From a checkpoint of a small CTC audio transcriber: 5300 steps, 16.3 epochs.
Rows from block 9 of a small CTC audio transcriber, named by matrix and row number. Rows with one number within an expert belong to one neuron, the router's apart. Each number is 128 + 24 x the weight over its row's rms, rounded and kept within 0 to 255. All counts start at 0. Numbers have three digits each.
Before each expert's rows are labels from the 100 clips, of 14976, where the router gives the expert most weight on average: "top examples" is what is common among them. Only what is clearly more common there than usual is listed. The data: read English sentences (LibriTTS-R). In brackets: how many of the 100.
# router: router (model.blocks.9.mlp.router.weight, 8x256, trained with AdamW), inputs 128-255
# up: expert up (model.blocks.9.mlp.up, 8x128x256), inputs 128-255
# down: expert down (model.blocks.9.mlp.down, 8x256x128, transposed), outputs 128-255

# expert 7
top examples: the word "be" (26)
router.7:145151144068140149108154119109108136100142124137078098141106148136108110149132145132101099078181123162141127102139142098126140090193089136124123130147096123131171120107132093153154137117118111105148157085150088123145158071144137118149144195142161124141111161145084156153144110178102129143122119167120126142118114133097142152163091119101083097140092173129134120138105138113083193162157
up.25:160152109122089102123130117129148143095107143143132153081140127148175141125134146135101091143123142125165173115176171156145100191153146134103126133117147136128124130144146122168104165109094142156148161155142104131154147133141112134148115137123166148134114134117116151140131123166130131117074114107101089125125079113120141137106119081179088109117114127114130141132140100136131099119130
down.25:150135126174119078133105140114094125137091142124143126115170130123091133142149136138107104075085120116140142162174162090117116140095139088121111120153161139120114160158144128135124165072107130109111118142079094123102148118172077140106120095148130092165154145120104126124094186104126153131120188151123122149146123133094125164119123144104133159183153111151128115134142105094134099099124
up.26:152082106145078116159149126118140116116117152112175166139135121150109111115146167117146134136062144115118145122128156135087107150165133089148140094071103126138129156103137139123133124092126133133103133150136136143109136157134129174150093144136127145136134102100109133134112124105142142151137117143117113147096124141116118145092156164095128125121116131097080169151116097134161079137138
down.26:145130127123148170090110142179147111129123119130086077087153101100122123116101116129141128123125128110133163114144134110159151128098119168111098106098149141153137149152130120137167163150106141133148145111124119135101098110148127154105088133113097102197148161113130109143153150185174110141128149121160104156131087174126129100175168111160125131110142096143164112121145141140086139121132
up.27:120130130128169143110135133137140132130158145099121118116131149107129146106145129170074139124079117149136094121140130148191195140112152081095154128118132176150091092151136129107122110113146161085081149115130161121096123180131163145106116128095082132130143093149081149108130120137099120088119132118152149137168096138119152136097162126118145138125087109119133159099074100149117114065119
down.27:138142147123124106124141121146117146143141138150130134145104137130126137168127100104146131126146160140101125164126081107115119120119171157096139116142118080098163140135113136085121089125170134133104127135129150129095131179077091131089128116143099118121147107131143116107118128139080123086132132132127139156151151119132111143106095152135111146142122060113200117173093106138144143143179
up.28:142132097120147120129122113132093125163183162127111145183139106103129135114111129096132090132117108146143110134160114133136107107124104121117136103165071099150095077112129129119116146130130134152166115118117149118167147123228137129129126132136081136134161129138101148130097159139137128124090114101126107146121107174142133093153122119119098092083144071155157109136106148161129135136097
down.28:125106109116124107092141108136092151150116145109092115128102117164136162149111144137077147139136144139135116118158149150106150086101123132099155120137142119125123104100141156151085090095121145143124098121096136118148158129107113161149099135171142166158129089082118129143159124129114093117080133110123146114114167144108159139132094168137133109166171150156104128113140154171101118131093
up.29:168130171117151133094129095112145129178095143160107089097079139089104161106166142124114155104107163092122127130129135175141157147148157151121122125127154148105122110092142102099123160138090124131127099162114140146121094108173110179124153134135148075133125159110128126134134113114132102110097114089120131117120149125140118143167108112140106113156107101138104123086159146132138134131090
down.29:121079111150101126109122136139098109106149193096151106102109119153081144150130123124144147135151180108116145168132134123097154164141138108148152118153063122169133170133150111121105147124132085113111173123111118123110090148139140102145159131111150133129145137121105091096100128131125121132150115125086100118153153115114121141125130101159132120126085124130167149191093137104108103134113
up.30:167163174070117151107140105124116150109120138127133167140113144114118102102106111133120122086166084177099153127139136147092108118135120143114081166138099166126094151122097173126184128135104146139145156123139114155180140048080156127114142107106124136162109119115120096129177115107142113173134132124110088126182139150094155124146155115146110112121134137098107149178145103133131119122119
down.30:081107139190151108116140139109082124137134167101136089142111129131121140109103100127162114111138147166125108084080139143129141137141093128125156126134162120132143108148088147159089107168110111107110119169078146130144128130121085114146110119075145159118120172115142127119103146146143143123152113136127134111108149131165137143159142118108112154100166105146132157140118146139128128137134
up.31:119116137127159098120192134130142125160129105134149147103156204137157145138158114137149131100112112155136109103094134129127147116130138145136115110139116145125159204116178108097115117136121121166149109147169108142096117130112139131140145111129174116125096131076158137097092108123134114135100137124131127135132131167132131122114157204142087137143093133123140105094156166129151138150138
down.31:102104152130102128127160077123145123152142147161136121145075119107110073120077138071109091146173121143144120136085135159122099125133081092124137149117126183126134102118077172107119089133117095127173093102112127179136135118116110128141118137150107182172140089136112103077148114177145115114116135122138123117149124105141153111124152134123130128135137105128154124091093144154149128089124
up.32:123152153109153099152144148119146144157146112132129121141078133114154113190118138114124084090130112155102151136116152091177136087128133138127121134140143098101165091119117104131107130124127107159144141109142131142118108138117182104118118120161149119162159162128114089081124125145130118126127171188128152149127103074148178150171097151136086151126109148140088150129145157117081174126167
down.32:108137108166109134137158131129121081159132129107076121135147109122159157130156138156108157113093102119134129134141152122125132126100069107102116076122134160127112117125141091081081144202123137135167100147123136091113086095107154121183152082096110147154099166122143150161147121139152119137122141154097116128126128135137110137073117149121160131110155126091085161149145151149145138128104
up.33:106091117094122117093158162107134166105126136134134105133169134125078145115169112147095118161120151160126123079130112097126122097162126136098101134147171127132083133155150135109152091112142149127103166154143166132126176127121118154147090142142103094133159141125096138109156147156108149129139115134123125099156132148131154133072130150146128104134182114101155164114185115097112118130138
down.33:096111137137114138130122159135109125118145141131136140122119069107052111137137092111113111134142124131140094122146115123146118121134161155105127180100090128121133087121163153106127129099142101133150159127134095118118122096159171119179151135164090129165153138134132131136128134127147115095161116094127168127154155153133122090127111147177088127103097130119130136154096095096110116114185
up.34:134136195102193127100146113134117146164086131126107125138134112189124097102125110144133126149098142161122137144101145120132080085108121142111114119089172133096174130179084118153119184099146126129116147142135109141118135102101157150158161129087147111098092148104142154168096130143133128147147111112140085085158108102138118167156100120103121150097105137120116140119108110142105141204144
down.34:135107145152123107122126132141123087134143120136163135148152118161115145144179094110132134111120101107129130109112105132142142142119165147126132146112114088123075165154145044142156122132117116127113093130115151157134144093090119122154146092173120118122127133153106117113115153154157112108097142120128135136173142114186138121105169126095145152138125114089115093152126118155120098119135
up.35:177100128137172141098127126157097097137124128156134147142122116129118122120090147135096137096174124105086113124117106157095110165135114115113120109130143120158141150132105115122149117109095122150136162155096171132067100082130085110111149121138126146114132138096084158143088152127149115128121173130110143109120143139160150104098145104134143195119131107128154124126152135101178134171110
down.35:118130149100171149128127141128181158124178122108142100116138158110138138164134110098067103189101107114101152125139122149108121089116126136155126148119120171144146070113130113102126125115118105098126167136183118126170133141123166103107162106124158138104143102141172109108099079095105106151161133086134172181127115146150131113107141158120141094132106114114133154142133135112151150168123
up.36:117051108135113138091143172150094145137100177089143131164129155143129120113120099149137112121088103129073110094138145138150112097116104123127102130139157132105118126162112134162091127125091151118084198134116129128176127120122130089168161146107106093112102141089116097076116125146150138153124141112120171142116105105124130161126124153114096086142119131130119154144113145136125111128187
down.36:151138064154139120108092177110092097113083130073098144142161153120142128108124107120117087136126116136141134159096110132169148110138142120164116132157104117120089084156105116148085132125141170129112126105138150135178162121150126108178148124161129155153117085075103125100194123134137164092122126117125113132161117120138132117138112129135151127163173144129139145128137125152147126131121
up.37:139133121088144127108073114117091183083147146110139155100157090139107145168164152129118154132115125153106152107124115133148102138147112147130099148111109110119120107140150140098119202148094127161167123122107126140175136128104144135146122133118119127114119126119112182150101088104151174108125094084093134116130116154102124094143124074183123115150104137142138114092126165094116149135141
down.37:140136092173107130136137129156189137069101138091088137192152158125129145147130168159114119111083155150170121142099088109134109137140160146122100142138133127134105159111115136140127130144121134137103088094103144146092129140117097076136145141128099149145146152154119093150136113145146170139101083149135077093124150132088124137130158128178134121132153121121145193146143134114118171153113
up.38:134125110124123145131118110142116148138156111141065163098132111142143153104108143131109089096146156139132095114144134165134120137147096143140097129112163135091137139167085120163136084127188117102112130151129160121105120153097153089092121129091102165113130137107088109112171080149124107113128134130144193088113138117158106116102118159133144114127141129127136162159123144127137138110055
down.38:131115108163160103099116076156089091126100130121159144161179118104111134175155109091143101154142127125120134099091117144138108115063107169108135105170132118095143121147126115095159158105120133154113110090116124144122138103156144109103138113133149114110162100126131089126088125115108134103185148142124125106108132119118103106109128111154146128078127136106208135163169152160128128165187
up.39:120128068139142185146101134159120095116116127089129105100151134122149136134108113122103101102156140129128114105092121164147102133183147130111104187135124140145181144131098114114087164137125143136128163117111148095144148125099149088147138088165120115107160139100146105100128143124153116119124106132083109136124123136147123107147157118123160146129075146105139059163120093144119120141131
down.39:140150133125143078141098153112158084113137187153120137178158177140095126146142107123163147117117125130136161130129101152149122141134137105152107174180112112163153139115132152131129124147137112103155133147079126157096121121141111168147151149081135158144108129122092125132101147104101123166168109145088087124133098089150152147146167119111118123169123108168126120152156158106142128143118
up.40:154168131113163110115141137147080147094112134132124114090146159126121123098144190157158117163120130129150094134096129138150127157104118121123115134104173141119103125124109129087105151126081125157134181108135113118102112135133132089111139108122117146144113141129099130127078157102110105141125159142114112084143126117168119116125103118095127122142122185117142123129152124146129149128144
down.40:111112173125102100153119105099123102152171142103123159160097155134132135102159124141105090126146138155082105125130150127127107090153094123111139121109113140115133134138172126122098130110111113134160130139084100162121160138137124163156145162105176112088124131091146106134140090096110158104141123113105092106132147123097112179163119125156152128113173166109110117149093146168095132117132
up.41:143133128117141160153124114152108128121122134085095153132147136131123150088156126129186126116161117118164127126169132110121116173137164103121144132180111148144074124146101104162126133090175090132106152130095091147134146171124150110104109157126132126136154105116154149163117107128129119137112137136108097170145093156136107119150129117134081073143130091138112133125131138131125134159159
down.41:172179131168156111104149081119133121121107138079129121196131112147112117105137115132167143088123145149115135128144173112133112124117139131175138141157148155135143152130137116146117158146109129095097110128131180165141162133127071162070123174100103146092079140174114101153128077149127164149102118138156137128117093130125135117100130133156153132142162167170135085118144107143097129139081

# expert 5
top examples: the word "have" (34)
router.5:094178126119127128121114129124140117089114128080090196137094143115179105133135100137125157098137137186116131164144158139147134157124149133150114127125092121121131116145097113129109166128107111156129150088132132143145115192123118128111147137113168090125152112108111115118174115117106129152130139116111113161113121109145093123151109121128120162147191137133170134146102138118141144136129
up.25:121171102111136106118106124132134141107112159181124101096084143178094136080123117101111109154108106137160124094116110157116118134137123151186112125110130155088113157121156159127152092104125170158096111132102125129128115149155056149159104175124121136162104104129134107129138112106084140147136169186133115184139131165132154161139134162133091153125136119089145125092110126154144092160099
down.25:081116154122113120120162134097133103175145109118171166118129123125110116136134130134130161136144115144133163140117118120129189095128131096062146139113140118122156114107109120115168152140127121125132119119164155123094102136094119151111134165161119114113171126109085143142136110112132131135108198122164156107156108140137162101122119124141151168120123093139127132118128146096104148143143
up.26:097126154177084101155123147099154083114128128088161136151103169080151196149098131086103136161144142135124103142125125129182112165093122165133145132124093137132091114169131148080122144112125136154142130129135113109108114099144122110108087093113092125149115169157145119145129122083111118130093143158152142145135160111135120086100148102154116135133105101088097147140099142141062109169118
down.26:157133122151126149148125072105124153150184123113108086140128141073146140106129119119127121155116092131159106152152116151097114143122166140170150105156155133177156098093121118167123121106134133165092175130099131114124125117124153180148107135107125130133195132135103101110141127112108142151104146142136150162143162124126115124131118135084086134118125094102104127152159143066140076154098
up.27:141127125149089127149099133122136171064143164130105153148116141149143180127151115125125180139098132184134121152149132131114122133149114122141142157146143139165096118107088102121103154110104101122136140131094168119110136099109115159143097116125106112160027128117112164132140131147106135144129136147127155165122126105120106170145155127152130121159173128081131097118117140143110152121093
down.27:128159071122142171133166132086126144138137104116150102163107095137121114131134134123111084176082105172124134125164120124123099136105088175111127111118198127111075117142104144103148112103110155140115116093172100147098144107141135113156112167132115165120182092168105139188085117158146132125124100145115110132163138109109118130089125129179129146120083112111120149094134139097126106077150
up.28:119170125114141130129171130112141126123123095104183065150146117169082146094120103124100179127102156138116099132118071113103145147119133128126117104104101130131124117114166180145135149125141155134101157156115113162141118133173105157169087189146113150130121150134142111136153106133107156128135146081122109123094134135123101079137132101127171125092155086093140134113123143129134084114141
down.28:111096137140125137137100153092114118137127131186142122100107090135135102119154125162139158098141119171137118153141125153119129138169170098143170158094153110159139146165173157142113129086115180082138135143126109156119133135122125124109101100132138113091112146132121178114084100163146152056132131122089104131155143124130126160126104137102158145137139105123119174120133116118142158133148
up.29:116114122114104074140159127087145129101118118158100147121186151109114147133126135134089094158111147135130131167120097134127135130146097164076116100102073165137109181110132119129168131148187115113146105123118108124148116155163152106126137155133144123156127142160107113095120143076131132109129138120117110147114142132111146149131103144123137105113168167112140142125157107142106132127137
down.29:161111114112150121147133105088110139115142151106156160090121119105140098149136115106106169105126090135114163087157100134106128102129140131084112122117130144138142202114145151086125111128163138143128128146086185103096141112134138159169099102148099107162127139125112150142137163134149124141106161127172110119109139175153111091155127118102131162156127111164116099117094122107158130151115
up.30:098132080144130133119138170119099149107116134126100113110124111150145166146136166116173185138110107167125087141118160122151150151155123145119129151122143128153127124107121097180130127116099102114125133132139142133160116121069180180103093086130127126122134074118103158114120096170125153087125152095124109133084152167120087138175137129149130134143163126131143127113116146136170144119088
down.30:104155062123120158140146130153155167106142103181116141135133129157099162129166108109104113084128112139093145117095113140177116101134165146118133127102136125100130156129115152120162190129105121128104121120127123154093092118135098122114126103125103129104117104143082117138146165147142137099156136155080123131124142125144126115134149137119129143163143157113157165191149149079177130119143
up.31:145085094118077038167097117092122126106134124128105108112132164142127161089187132137136169146127123128092123173160092141167128096113147121157118119126116116132188146118151077165122146122118084147081121136130120160132119176128161118133153153086088128150117161120113130152128104132129133090166099149112118127095150117089110104117128173117109105116135162152157143157109157158113103130147
down.31:127137112097122142126147088164171111103112119181118126085121123139091093160117152155074112132089137090107111127111123152129159128128106090132150141111108105136129149142120125122115111139181149095127151180092164100128142108139159148140093120089128129149175144140097110136121203147182171176117111104124145099115094154156145139121143089138110081163104156098070108121178106165105101151131
up.32:103140113117139112140115147095135069129152185128152116144127139149136151105123087165133150127116102113120100143098066135119184107125109177086158097151147137144122146130151115109150152157188105152134099116147101168092112147132154146151130125109121125168080157135144124158138114098123113111109129104155120147076131103131070081109147138142133200087154146124100142117138153096116088099120
down.32:125137152153113141105122164115111109127154110120138107128087131137140170137159127107111142114097120172107132125106149104131119138177129102109120134106116092158180127139159139135138172156124125124146177147092129160113109124113167123143084140113115125095141133131092101160158132150126148102124130118099088133117149182154158146115126117120119101089150111109112138122143140119144162112136
up.33:108149142117129118075175084133157152096145128110127163148073091130156123133095069110137142141127138142085118140152128170173150163138128140100086159127165122103109141083110178105162087128108146114126102133103147108157138120120103162159129129133149104136146143094122148158140166125134096131170108105125107123127182102146111136137147168139096146125151095123152093096117140096149146161123
down.33:132146066110127138155117146112134122156136102109120140170109135155154132128136118177147121124155101083129107135115142123082139154095126103139125132103135183117125186159103064139120138148106161116101131153130117122135119133082105125133114122100132159144101125092125188131126130111126128169089145133127163120108129078135102087163142105148136150094165200108160148137135110148178152125094
up.34:140198112135142155161137172153132138166100138129145142102082093187132096139148144125109085150154159149136135126120142137116171154133124135118128123097160143143144135120139110121150162146155137109161092157152099125152122107153144142146134164125134137113104137160158169112152101129060137149131119142095116102099089136120123136083102136137103144102120084100109144148122151112130097125107
down.34:119159117121121125160119147126088126118149100119133109103156145057145082155103099129117176130153137138154160176150120133084144106157163143163103179125117123128175145123159119120150171084138121143138146093138148140145153167120096132128120145164137123102154139115131133159094093113069143094138131150155125159140109146139126176121130117146122141136118129100093078092095127152099169133134
up.35:128156140140173144138138118109151141112099127112086113159092119158142089136135145090184133131100097138109108148125155166129143113129147177143121128150142140103105131133151159097147135152086143147110134127146128125135094111167151140142147142163178095118133135108082121140158165080161155109156079112150103125081096130102157139162110141129139074109117125162135132121132119082108143129131
down.35:087134131091139132157088156128103142142106114116144109147120120146148110079119129111124104086127155158119136123101137102149127101142127070185136132137081138101146153122117108120110128122141131137116146112145106126171111150140134095129127134140120110147114108111124086063092142121115114130108135138144134126132157086168136142173109123113104141120167154140146123121119176154102167124114
up.36:096126096131153110093107104088135105081128149102115146145129147132110128066105103136118129158131145140096108160110155129144099117089191142142095146139127120106131145114157150088186107126113167130103122147125132126139098183148101168135159116146181081111155119163130111107146158100151108120140144121168142079127150103137118113141131170119103144156172155084161078127146123132114131153153
down.36:120114124152136096135127109160123135188119101124133178139097121130153123148148120143121089106142152109086109123170135130105147117171116118075094137092095140134112169146132085115166148162145098146135137130070157105149128092143123122141156112102148121174082153159096123128146122089143134147101146125096136121133117137154138096161116106114101159130131117128132132145109138172127142092136
up.37:127118122121162142117145144126126177128118115098102142107136144124129134136107152150099195121074153167138144181146098096140133155159126136151127127145109110165100151137113157107121162099109099110110147092136091127136121166091140138113129112116134116117111142114145174170119155119153134126139142114130135112148147144127156163151126151138090097117143175095123159107084110130142129104136
down.37:144142131091128152115110143154132146126124117120158124143132131169167109144141164087107120117104130130099143127115153155111110118079107114092136066142152134157126114164091105099118117152122156120124103160107126067126150093138169129127146110127109109114083146150123134108112124151127132166165133147112110148123100117058136114129109135084110127126132150092131149171111200113144153042106
up.38:151137116123097107099147098158160139142152115131128101112131128120136145135096153109104170138135137094116163130116110145092136121097097134123144181110123167133115188103110093182191153141145095106120100134147117129143095159113133168148128126131138137135131133148106111124125189094140141126114124124124139133121127132165128122118135118108134104105148103134146142083162092130144148127141
down.38:100121108176144112125138136121159099130120137086127113127131160148126090139130119125125102158131099140146103130117104113119125085145161142115129082106155161144145175113123109103090158156137096183152138111094161111140126148105086175116116119099122142123135098140104118158124117086138089129114172136128113147103139075117124130115098116096138129138138075140090092118148132117146133178162
up.39:150116169151101123167080142125125162087131132123132166131126104088174135111131097078140151141126123160145053147127126125131157153114146172127137124156142175168131148099163107116140111127148132133139110123126157132138136164123168156152141120126115075189088152145107176142147119138102143114138102103095099134133108130130126118115159121133140121088127102108106135096122137152154106114119
down.39:118179097118130149145136147104124085104118150091124112137107125117132130143111135172113120107105098154175078108119145081144136146168099111139098128114108123130095093171148112139148132129063094090093112130133108143120093150129145119122122143095150106093156128173113133163166176150101154117121112118122111147163132097129156156115133123173072136147091122094127146144122118114157167099102
up.40:121097121122136148123115142116146161134115143122181121095150133121105086140117132120098087164144108173084132122122120078064144167161138131108106144104163181108116144100125153115136150144145137116114109102144108115116127155152133077155129118092117111118119121131137144113165160106156131182136105128105162142103106128146129161139144129112154097106129147094114150127125095136114110093141
down.40:139138125126127106140121146113082160112134136164153135115126102162142166120093137131140124121128111146147157074156167128147135126147132134137064104156131125134088143121135136087120135121105101140100099116138111172102122097153126167101153148124131120087129138139147163178148135129115113093158149154122146082140114128136089132144104069149101114087143138107110194111128173122097153098140
up.41:124129129111126172126109145125146156162158140143132142100135127160153100051132138139125102101117095134091126147126098131128090151158122105152119126146134146112135099142107130127115143085120123112158137136136163139098117122107104053118137112111093131097150159098084140164127123128112139124148104130113137099104146153168079134112166105130116146143155149118138118135138089132137107114137
down.41:104134154136126110140152139108136135167152145148158146147168109133099125141098148114115138093119144119112141161138131161101146128122100145091091098189147130136144173104143097085132140131150171130169192130094086107090095129097135135135132131137138107105132149097135078135140146114137100098144146140147163156130128119090095108170057118095136090140130127134109159156134153152099139148103

# expert 2
top examples: the word "in" (44)
router.2:126107162178132133110107176130150103120101112157129101097140119146130126123121102138166172114089096143122133141145183133097139198104119121146119152151125151114165143134167148104129147140107137127109122101119130094131129182111117134135156137119081139115131169115149108126143124126114127102137134080131154120106096170068080095151149080171147094157074104150174155101106100126175118152138
up.25:154141141141105114093150147132122131162091145135128149127155081130123163132158134115165134117112143100141109122134116137158131120106109086131145096153158091112163120138161174088092135123144126122140114152127149144143175107139136156142151142097165122154124145158129098091145106144141089111128085128127131097091151116097139134151113117134114122121150103140129131180097122100146113100113
down.25:107117125124114140153157111123102080168153114152156112080096144125149112074136114129108137181150110192077129135117096106120145147142129123182130098081160139137142132136131118081116159130117169118131132112103127080081149106114135166151153148130154118131142150125082107154098166140137142149147162118137139145135122137098128088101143117142112106116112140176107149130161077146117147111118
up.26:154122146126106139150082146116155162102098131121132150119158144126126148123104136145126161115154119122085163097131105164152118145130125134106138144100120126185105091087157145147048136110135117093142099137144166082156117097100099166140101111129119153177164122098115135106111144121101109161112161118107129109094169125144155125139171126072118130096126127094116143142112110122088100163143
down.26:102107097165141110121145109132111113140133143118132142089151116162136111161153108126164103107099132127145101136163160108107123094108136145126128156154104130061156144145133153134184113126112154150115109126112103186140147169160136085110156139097116122172085119156109115126093109140152137127163128136097125118140156132104145147164094104125161121181100116134103142089091114119157133154084
up.27:158075116136117160113121121127120101162131150103116130153148150143069095135123120119120133086110121091098155134103120148147117133170111138164184146111151129127127148092119109159086148127092108151074133116129121128121123107112138131136127102188122160164116147127112069093166085094136108122115135125134150136138122156149106131113146145163125137142140101136147170097128163113154134128117
down.27:147158146122102157138147110154147123099113143152127131157125149078126097133140141148110135152070111120099135074111123157084146092113096176112157115147127145139083085099106151084142145150149110103112137097103134104112096160110106164117132141143110153149138145107123171148131120112110112125081133159152111127148124133094109127130082142148125095153107137123174104172150121128131129161125
up.28:109102130132139110145101139138141159111117153119110137128107112136099102158125143103157137176105184120129150091156125155149124154173155131154144129094131094103164135153156143121088154151164129129113082109111129148115148155116119178142085124103138074160149096112144110092133110135167118124134111149106100130145112091118144138101128130125074110144113133135113125183120124116111089182114
down.28:176104146137121119137099111130105118125118115073141195084124151183140127105173099156129121131141162110144059126121108161146144162103180104121126133151055153161127148120116146121144149125109151124111118137114174144132141129119134124153109098102179157110153072149142169109117154112153131106108130146141136134145134125111117144138126104114140150139113154137129138152074142146100132131134
up.29:134153143112103163110145113121126080113104122130126144121129129128075123150154129133095111151108090088117100161140150150175140123145157165132164120117089136115130092141158146130131186131176118149116126128115107141115088121125132121144177117191132089110172085145140153118171152121156134162146151046138129126110100118109139102126086094131126109120140134099131133143142156163147174123130
down.29:129121135116180109161117095095152157107151140150099139137137073108144135163145108130114148105144142111156139103161122091113119154075128108169133098170119122116122161137161149099104094101088121120129103124108119112144114118125130083179093150182114165139085109132124083127146106106143104104153120184149159117176169146153102132130151159150121146141132111124162147184107156093069153122141
up.30:149137148163123123110131155144128143148095114095125173106106124138172154147125124090132160081121121154122139143145156138137126122099140109144139116135144115158147156127143148127107146094134147135112140127138124119135114164137129173139102123136106131170120107095080088146171171145114145139070123086139136126097098101156161106120136073105096084075141145143111148143106103080133105120142
down.30:122125053137135118123131113152157118138130096137130146097110097117118100119134162100128131134104186122131154156148107153114128153146109145132119106180116075107174115114164131108117107127112167117158128157148127099132073117123137102132136141133154156131187093119132152118124131091147118094145153129131101153123154109126138118086157146139155189136100091140107134132133117136126104107129
up.31:135138142123130114107120112121129124136138091122113127164169130111123106108148141144176117174126123136123145143131063186128161139113136120121140128117152114144148145123121159105122121168112158090139148141127119108154127152126136077089137156135086092105139099101160095131095110122114096161138155095130109144145092150155125114096155162113094090142129106154108165152105133072109120149129
down.31:100148149117168165088144125144114184130158178151143157116122155130120142146162114162086159127133139120133168115132133140135100178127127125165147129087160131147102128117101129151159115101143110116176140128140139181075109138129151140154085105132148136096153115113151158129139127082154145088161103133153166122175110087146150130126130092101132128092134108098093128092110095079143131078198
up.32:134129141095106128120122137143159136114141116122143134101072138118151136143112140124115130131085174115115085086137131149135108122103118162113130114119151143130094188143133133116125165102107100139156115127156149178140106158112163144156104074133122097092140165155151136116138099147156139111147098089120146146084110129136073098124123089132161115156148162134160143182154098159145118102111
down.32:141111109172122151149087134135151168108130148123149182135117102144120136115118166139136091164175118126132105157186101099133127148123116091136098132126141167159139111088149180109103131117093076119137093125164113127130133092101177155119159147149157111102106135103090129154119135165140136093127115139136134099147146136137191129118137100138140143131127072154094105073118125101147141119139
up.33:081124156131132067093150103115082146149123142148160114084107099146116109100095156082177120123127158109167089094119127117121126123167138107163154127149115121101127162153088179117154162158161133129198117134136114071162116138101123077121166104117088068118099107110106113098124176144120136119140138133146176136182128150117097092121134133117090141148114136139130139156104114130145121159140
down.33:120133139136146108153147131133135125071144118135140143135110147135107159114137101134172109089097118123151158132118151136104157153126093138121161160056125108103167116143090130104110134120143149112105149065116083117149188147139092137094110112145144123129135124139109113126102141153112128145114104119122087134140105136110151131136108120090142150129122167104105125121138119147110170138123
up.34:112140117170119136165116120104133146125110147147129150155131125107139106111138102109152114124099155091121130112110105132104162090164151152111129090150143132118154119119111143141150166127106122140106181184167167159128101154083127128131163139133147136089162088100088117133134101110118177116116126108125125103145127143140150156167091137124138132146114095186169152086147132089173170148157
down.34:135100141144115137153128171133094115158142129125153154129143140155169135087159086116163162122114197182097118160114137126172171144137125114101144130088148105168148136162132093144143131139125120128119085083099129125130161103128129146156112118144098154135131092123153142101109119116140114136101097123106144077087154138116134102127153177147074126154145162081138130122084113111126080091099
up.35:120186102128119153106116103152143184166090130139145169120166174131199142128132132118118145123105160143130164088115150109144114133085144132137126129134118149145161124134114151140107121129085120132147126133118081171121136145131165100158150102078117114116127134154143142089133120146143151097112083137110133143163133134119091123139140091195127145142132118109123158122108116136117144112082
down.35:150124125124143085187092134115085140151097114087129156094167124144102126141125134128115147085138141077097123100146161144136127139181160121163080115134143144107103134139126115144148143136114137140157113110164104128095141105093122131115080150138142122123100139118172146122103114096085150101157101137109094087090133117131143107113109145184173153148165151140099129083199127084106127098131
up.36:145107136109153130109136116136132104112158119097151173167137146133140110147179154105119131146144115131110121130149156149094124119122084092121087087118146130112140119128135117110126112119161114125146125131116167116154119114151125101122189116114115106155148093142156118141135172126082121116104158138120121112091124126101138133148127136114084142108135116113100153116153152117158123142154
down.36:096119160087092107127094156159140122148114154166178144101149155099110096094078157166149087131173123107109140149135117095140137113117128094160119138157091120129110124109156134164140091116119148147114139111127149136126102122155098163112133120120159144110142111135140126161042182095143127133158147111136153138144156112151130163109112148104159111132089114081109106096103073103142130110123
up.37:104149105102120138142147155134120141088149120135130136151114130117149084094110116100087134114126150125034155084120153127158119134108138111112110128098146110172100149108125159122150145143139117139168084142140133127088114094079120143124108113138112147113114147144156125153140124103143145128123089128107106115116147144098149151170100135185094110099152168177141146154145100130149138137119
down.37:110132141118139123156140145108109095144129107091165153143160128203132118092152154139094156103110139135134151106131174154099125161118110131142132097167123081142132147116114120092154115114127159133114139137119141179080118154176126091118088091167139109118148103107102142116087096161121128164115200157134118125125127137164109130097165070147084126150131146140127135105148132141129141109107
up.38:144146147180046118188144128175122138102117122095138167108145122086171142136127124133094092111115151099147128129178155141118154115125132169142106147080113122120115093134105132146142140121122103106181128112129133114156155150082114154097176097131163139115107110120151127126095097107134124152139126113132129100123178101140106124129161105099151113140111121121123157132133111182128104130155
down.38:113138109122123132150136129163175142083105109123150127092131141122114144100116165087121122134086141145091122138137175110099146118150154134133133133159117147175171143108121141149160179117092116108102135080126133113170119162085137113123087183133126138109134086146060117125137126166122168092153143161124135138112091093135108117154129108134133144128135132111113119136134179141136147132104
up.39:085152108134143122083107102087095158162141127138125138132080115147112130129118166117116162134134116165106101151084132115131143101121152099147165110093149113142179135127112154062138137143184115128110117146103118151165123078127123160096167145103131111097130170140150113123090093120131146044082082097144149091098131148163120144133118131150144140141109123123144151128121147156152125136131
down.39:181134127113137147144115130103097130146114098112153098120146124125132112113133126112128084179140122087107125116152129127137108145139139135146137139167078127120131134148109159141120142128111138132149122111143068145157160135107153105172133091130123125117147154127153112079106118121163144141185118143103118158140080133135106149105142148168170152112161097112095135138129134108125142082116
up.40:105115127127142120146138090129117121159103137122133135102124155130115122139081083129124112121127118133133135150101140174185197105139118097080144143114162115093081126127092124128110119139136111109144136159174130116119117104111082141101129117105135141104108195169128133117069163108125164118138140117123138142114148120125160121109116101140142176155152124143120104121118172130164139119104
down.40:101121113124137122131124116140118120143108100137145164143129135118117109140101108100106094146160102076142125121124097107137142130175147101130147073128151106153101164109105088180134061111110145124142100114172120138146133100119124134114132047174113107135121078105122143144166098166129130105124120081094158164066109090136136105119123146118139144126124176096121101135126143106118144169169
up.41:094140067124143104113140102136121076134139113118093135139163114105136106115151107134129123119112166096108125128098124128128129143110104150037125140124171062126122168145107120134138164094131124156138121143104122108122154115156194116159090107134138136109139124085097105168118168158126078111140130148165105118135095115124136114110111136125108139132110146150112143119133077107099137146144
down.41:176127132101145182145119135120104110132116095141159105105162134153152157087164129153121116146116098142129125159142153147154138099161132154111138142119120123181125117132133110148133172102156145143090118136128080124139130089143136138126152110145142130126115100110149103155119174111152116131108108110111159135181099159104159115106124092169135104112159116114122127194071139090136133095132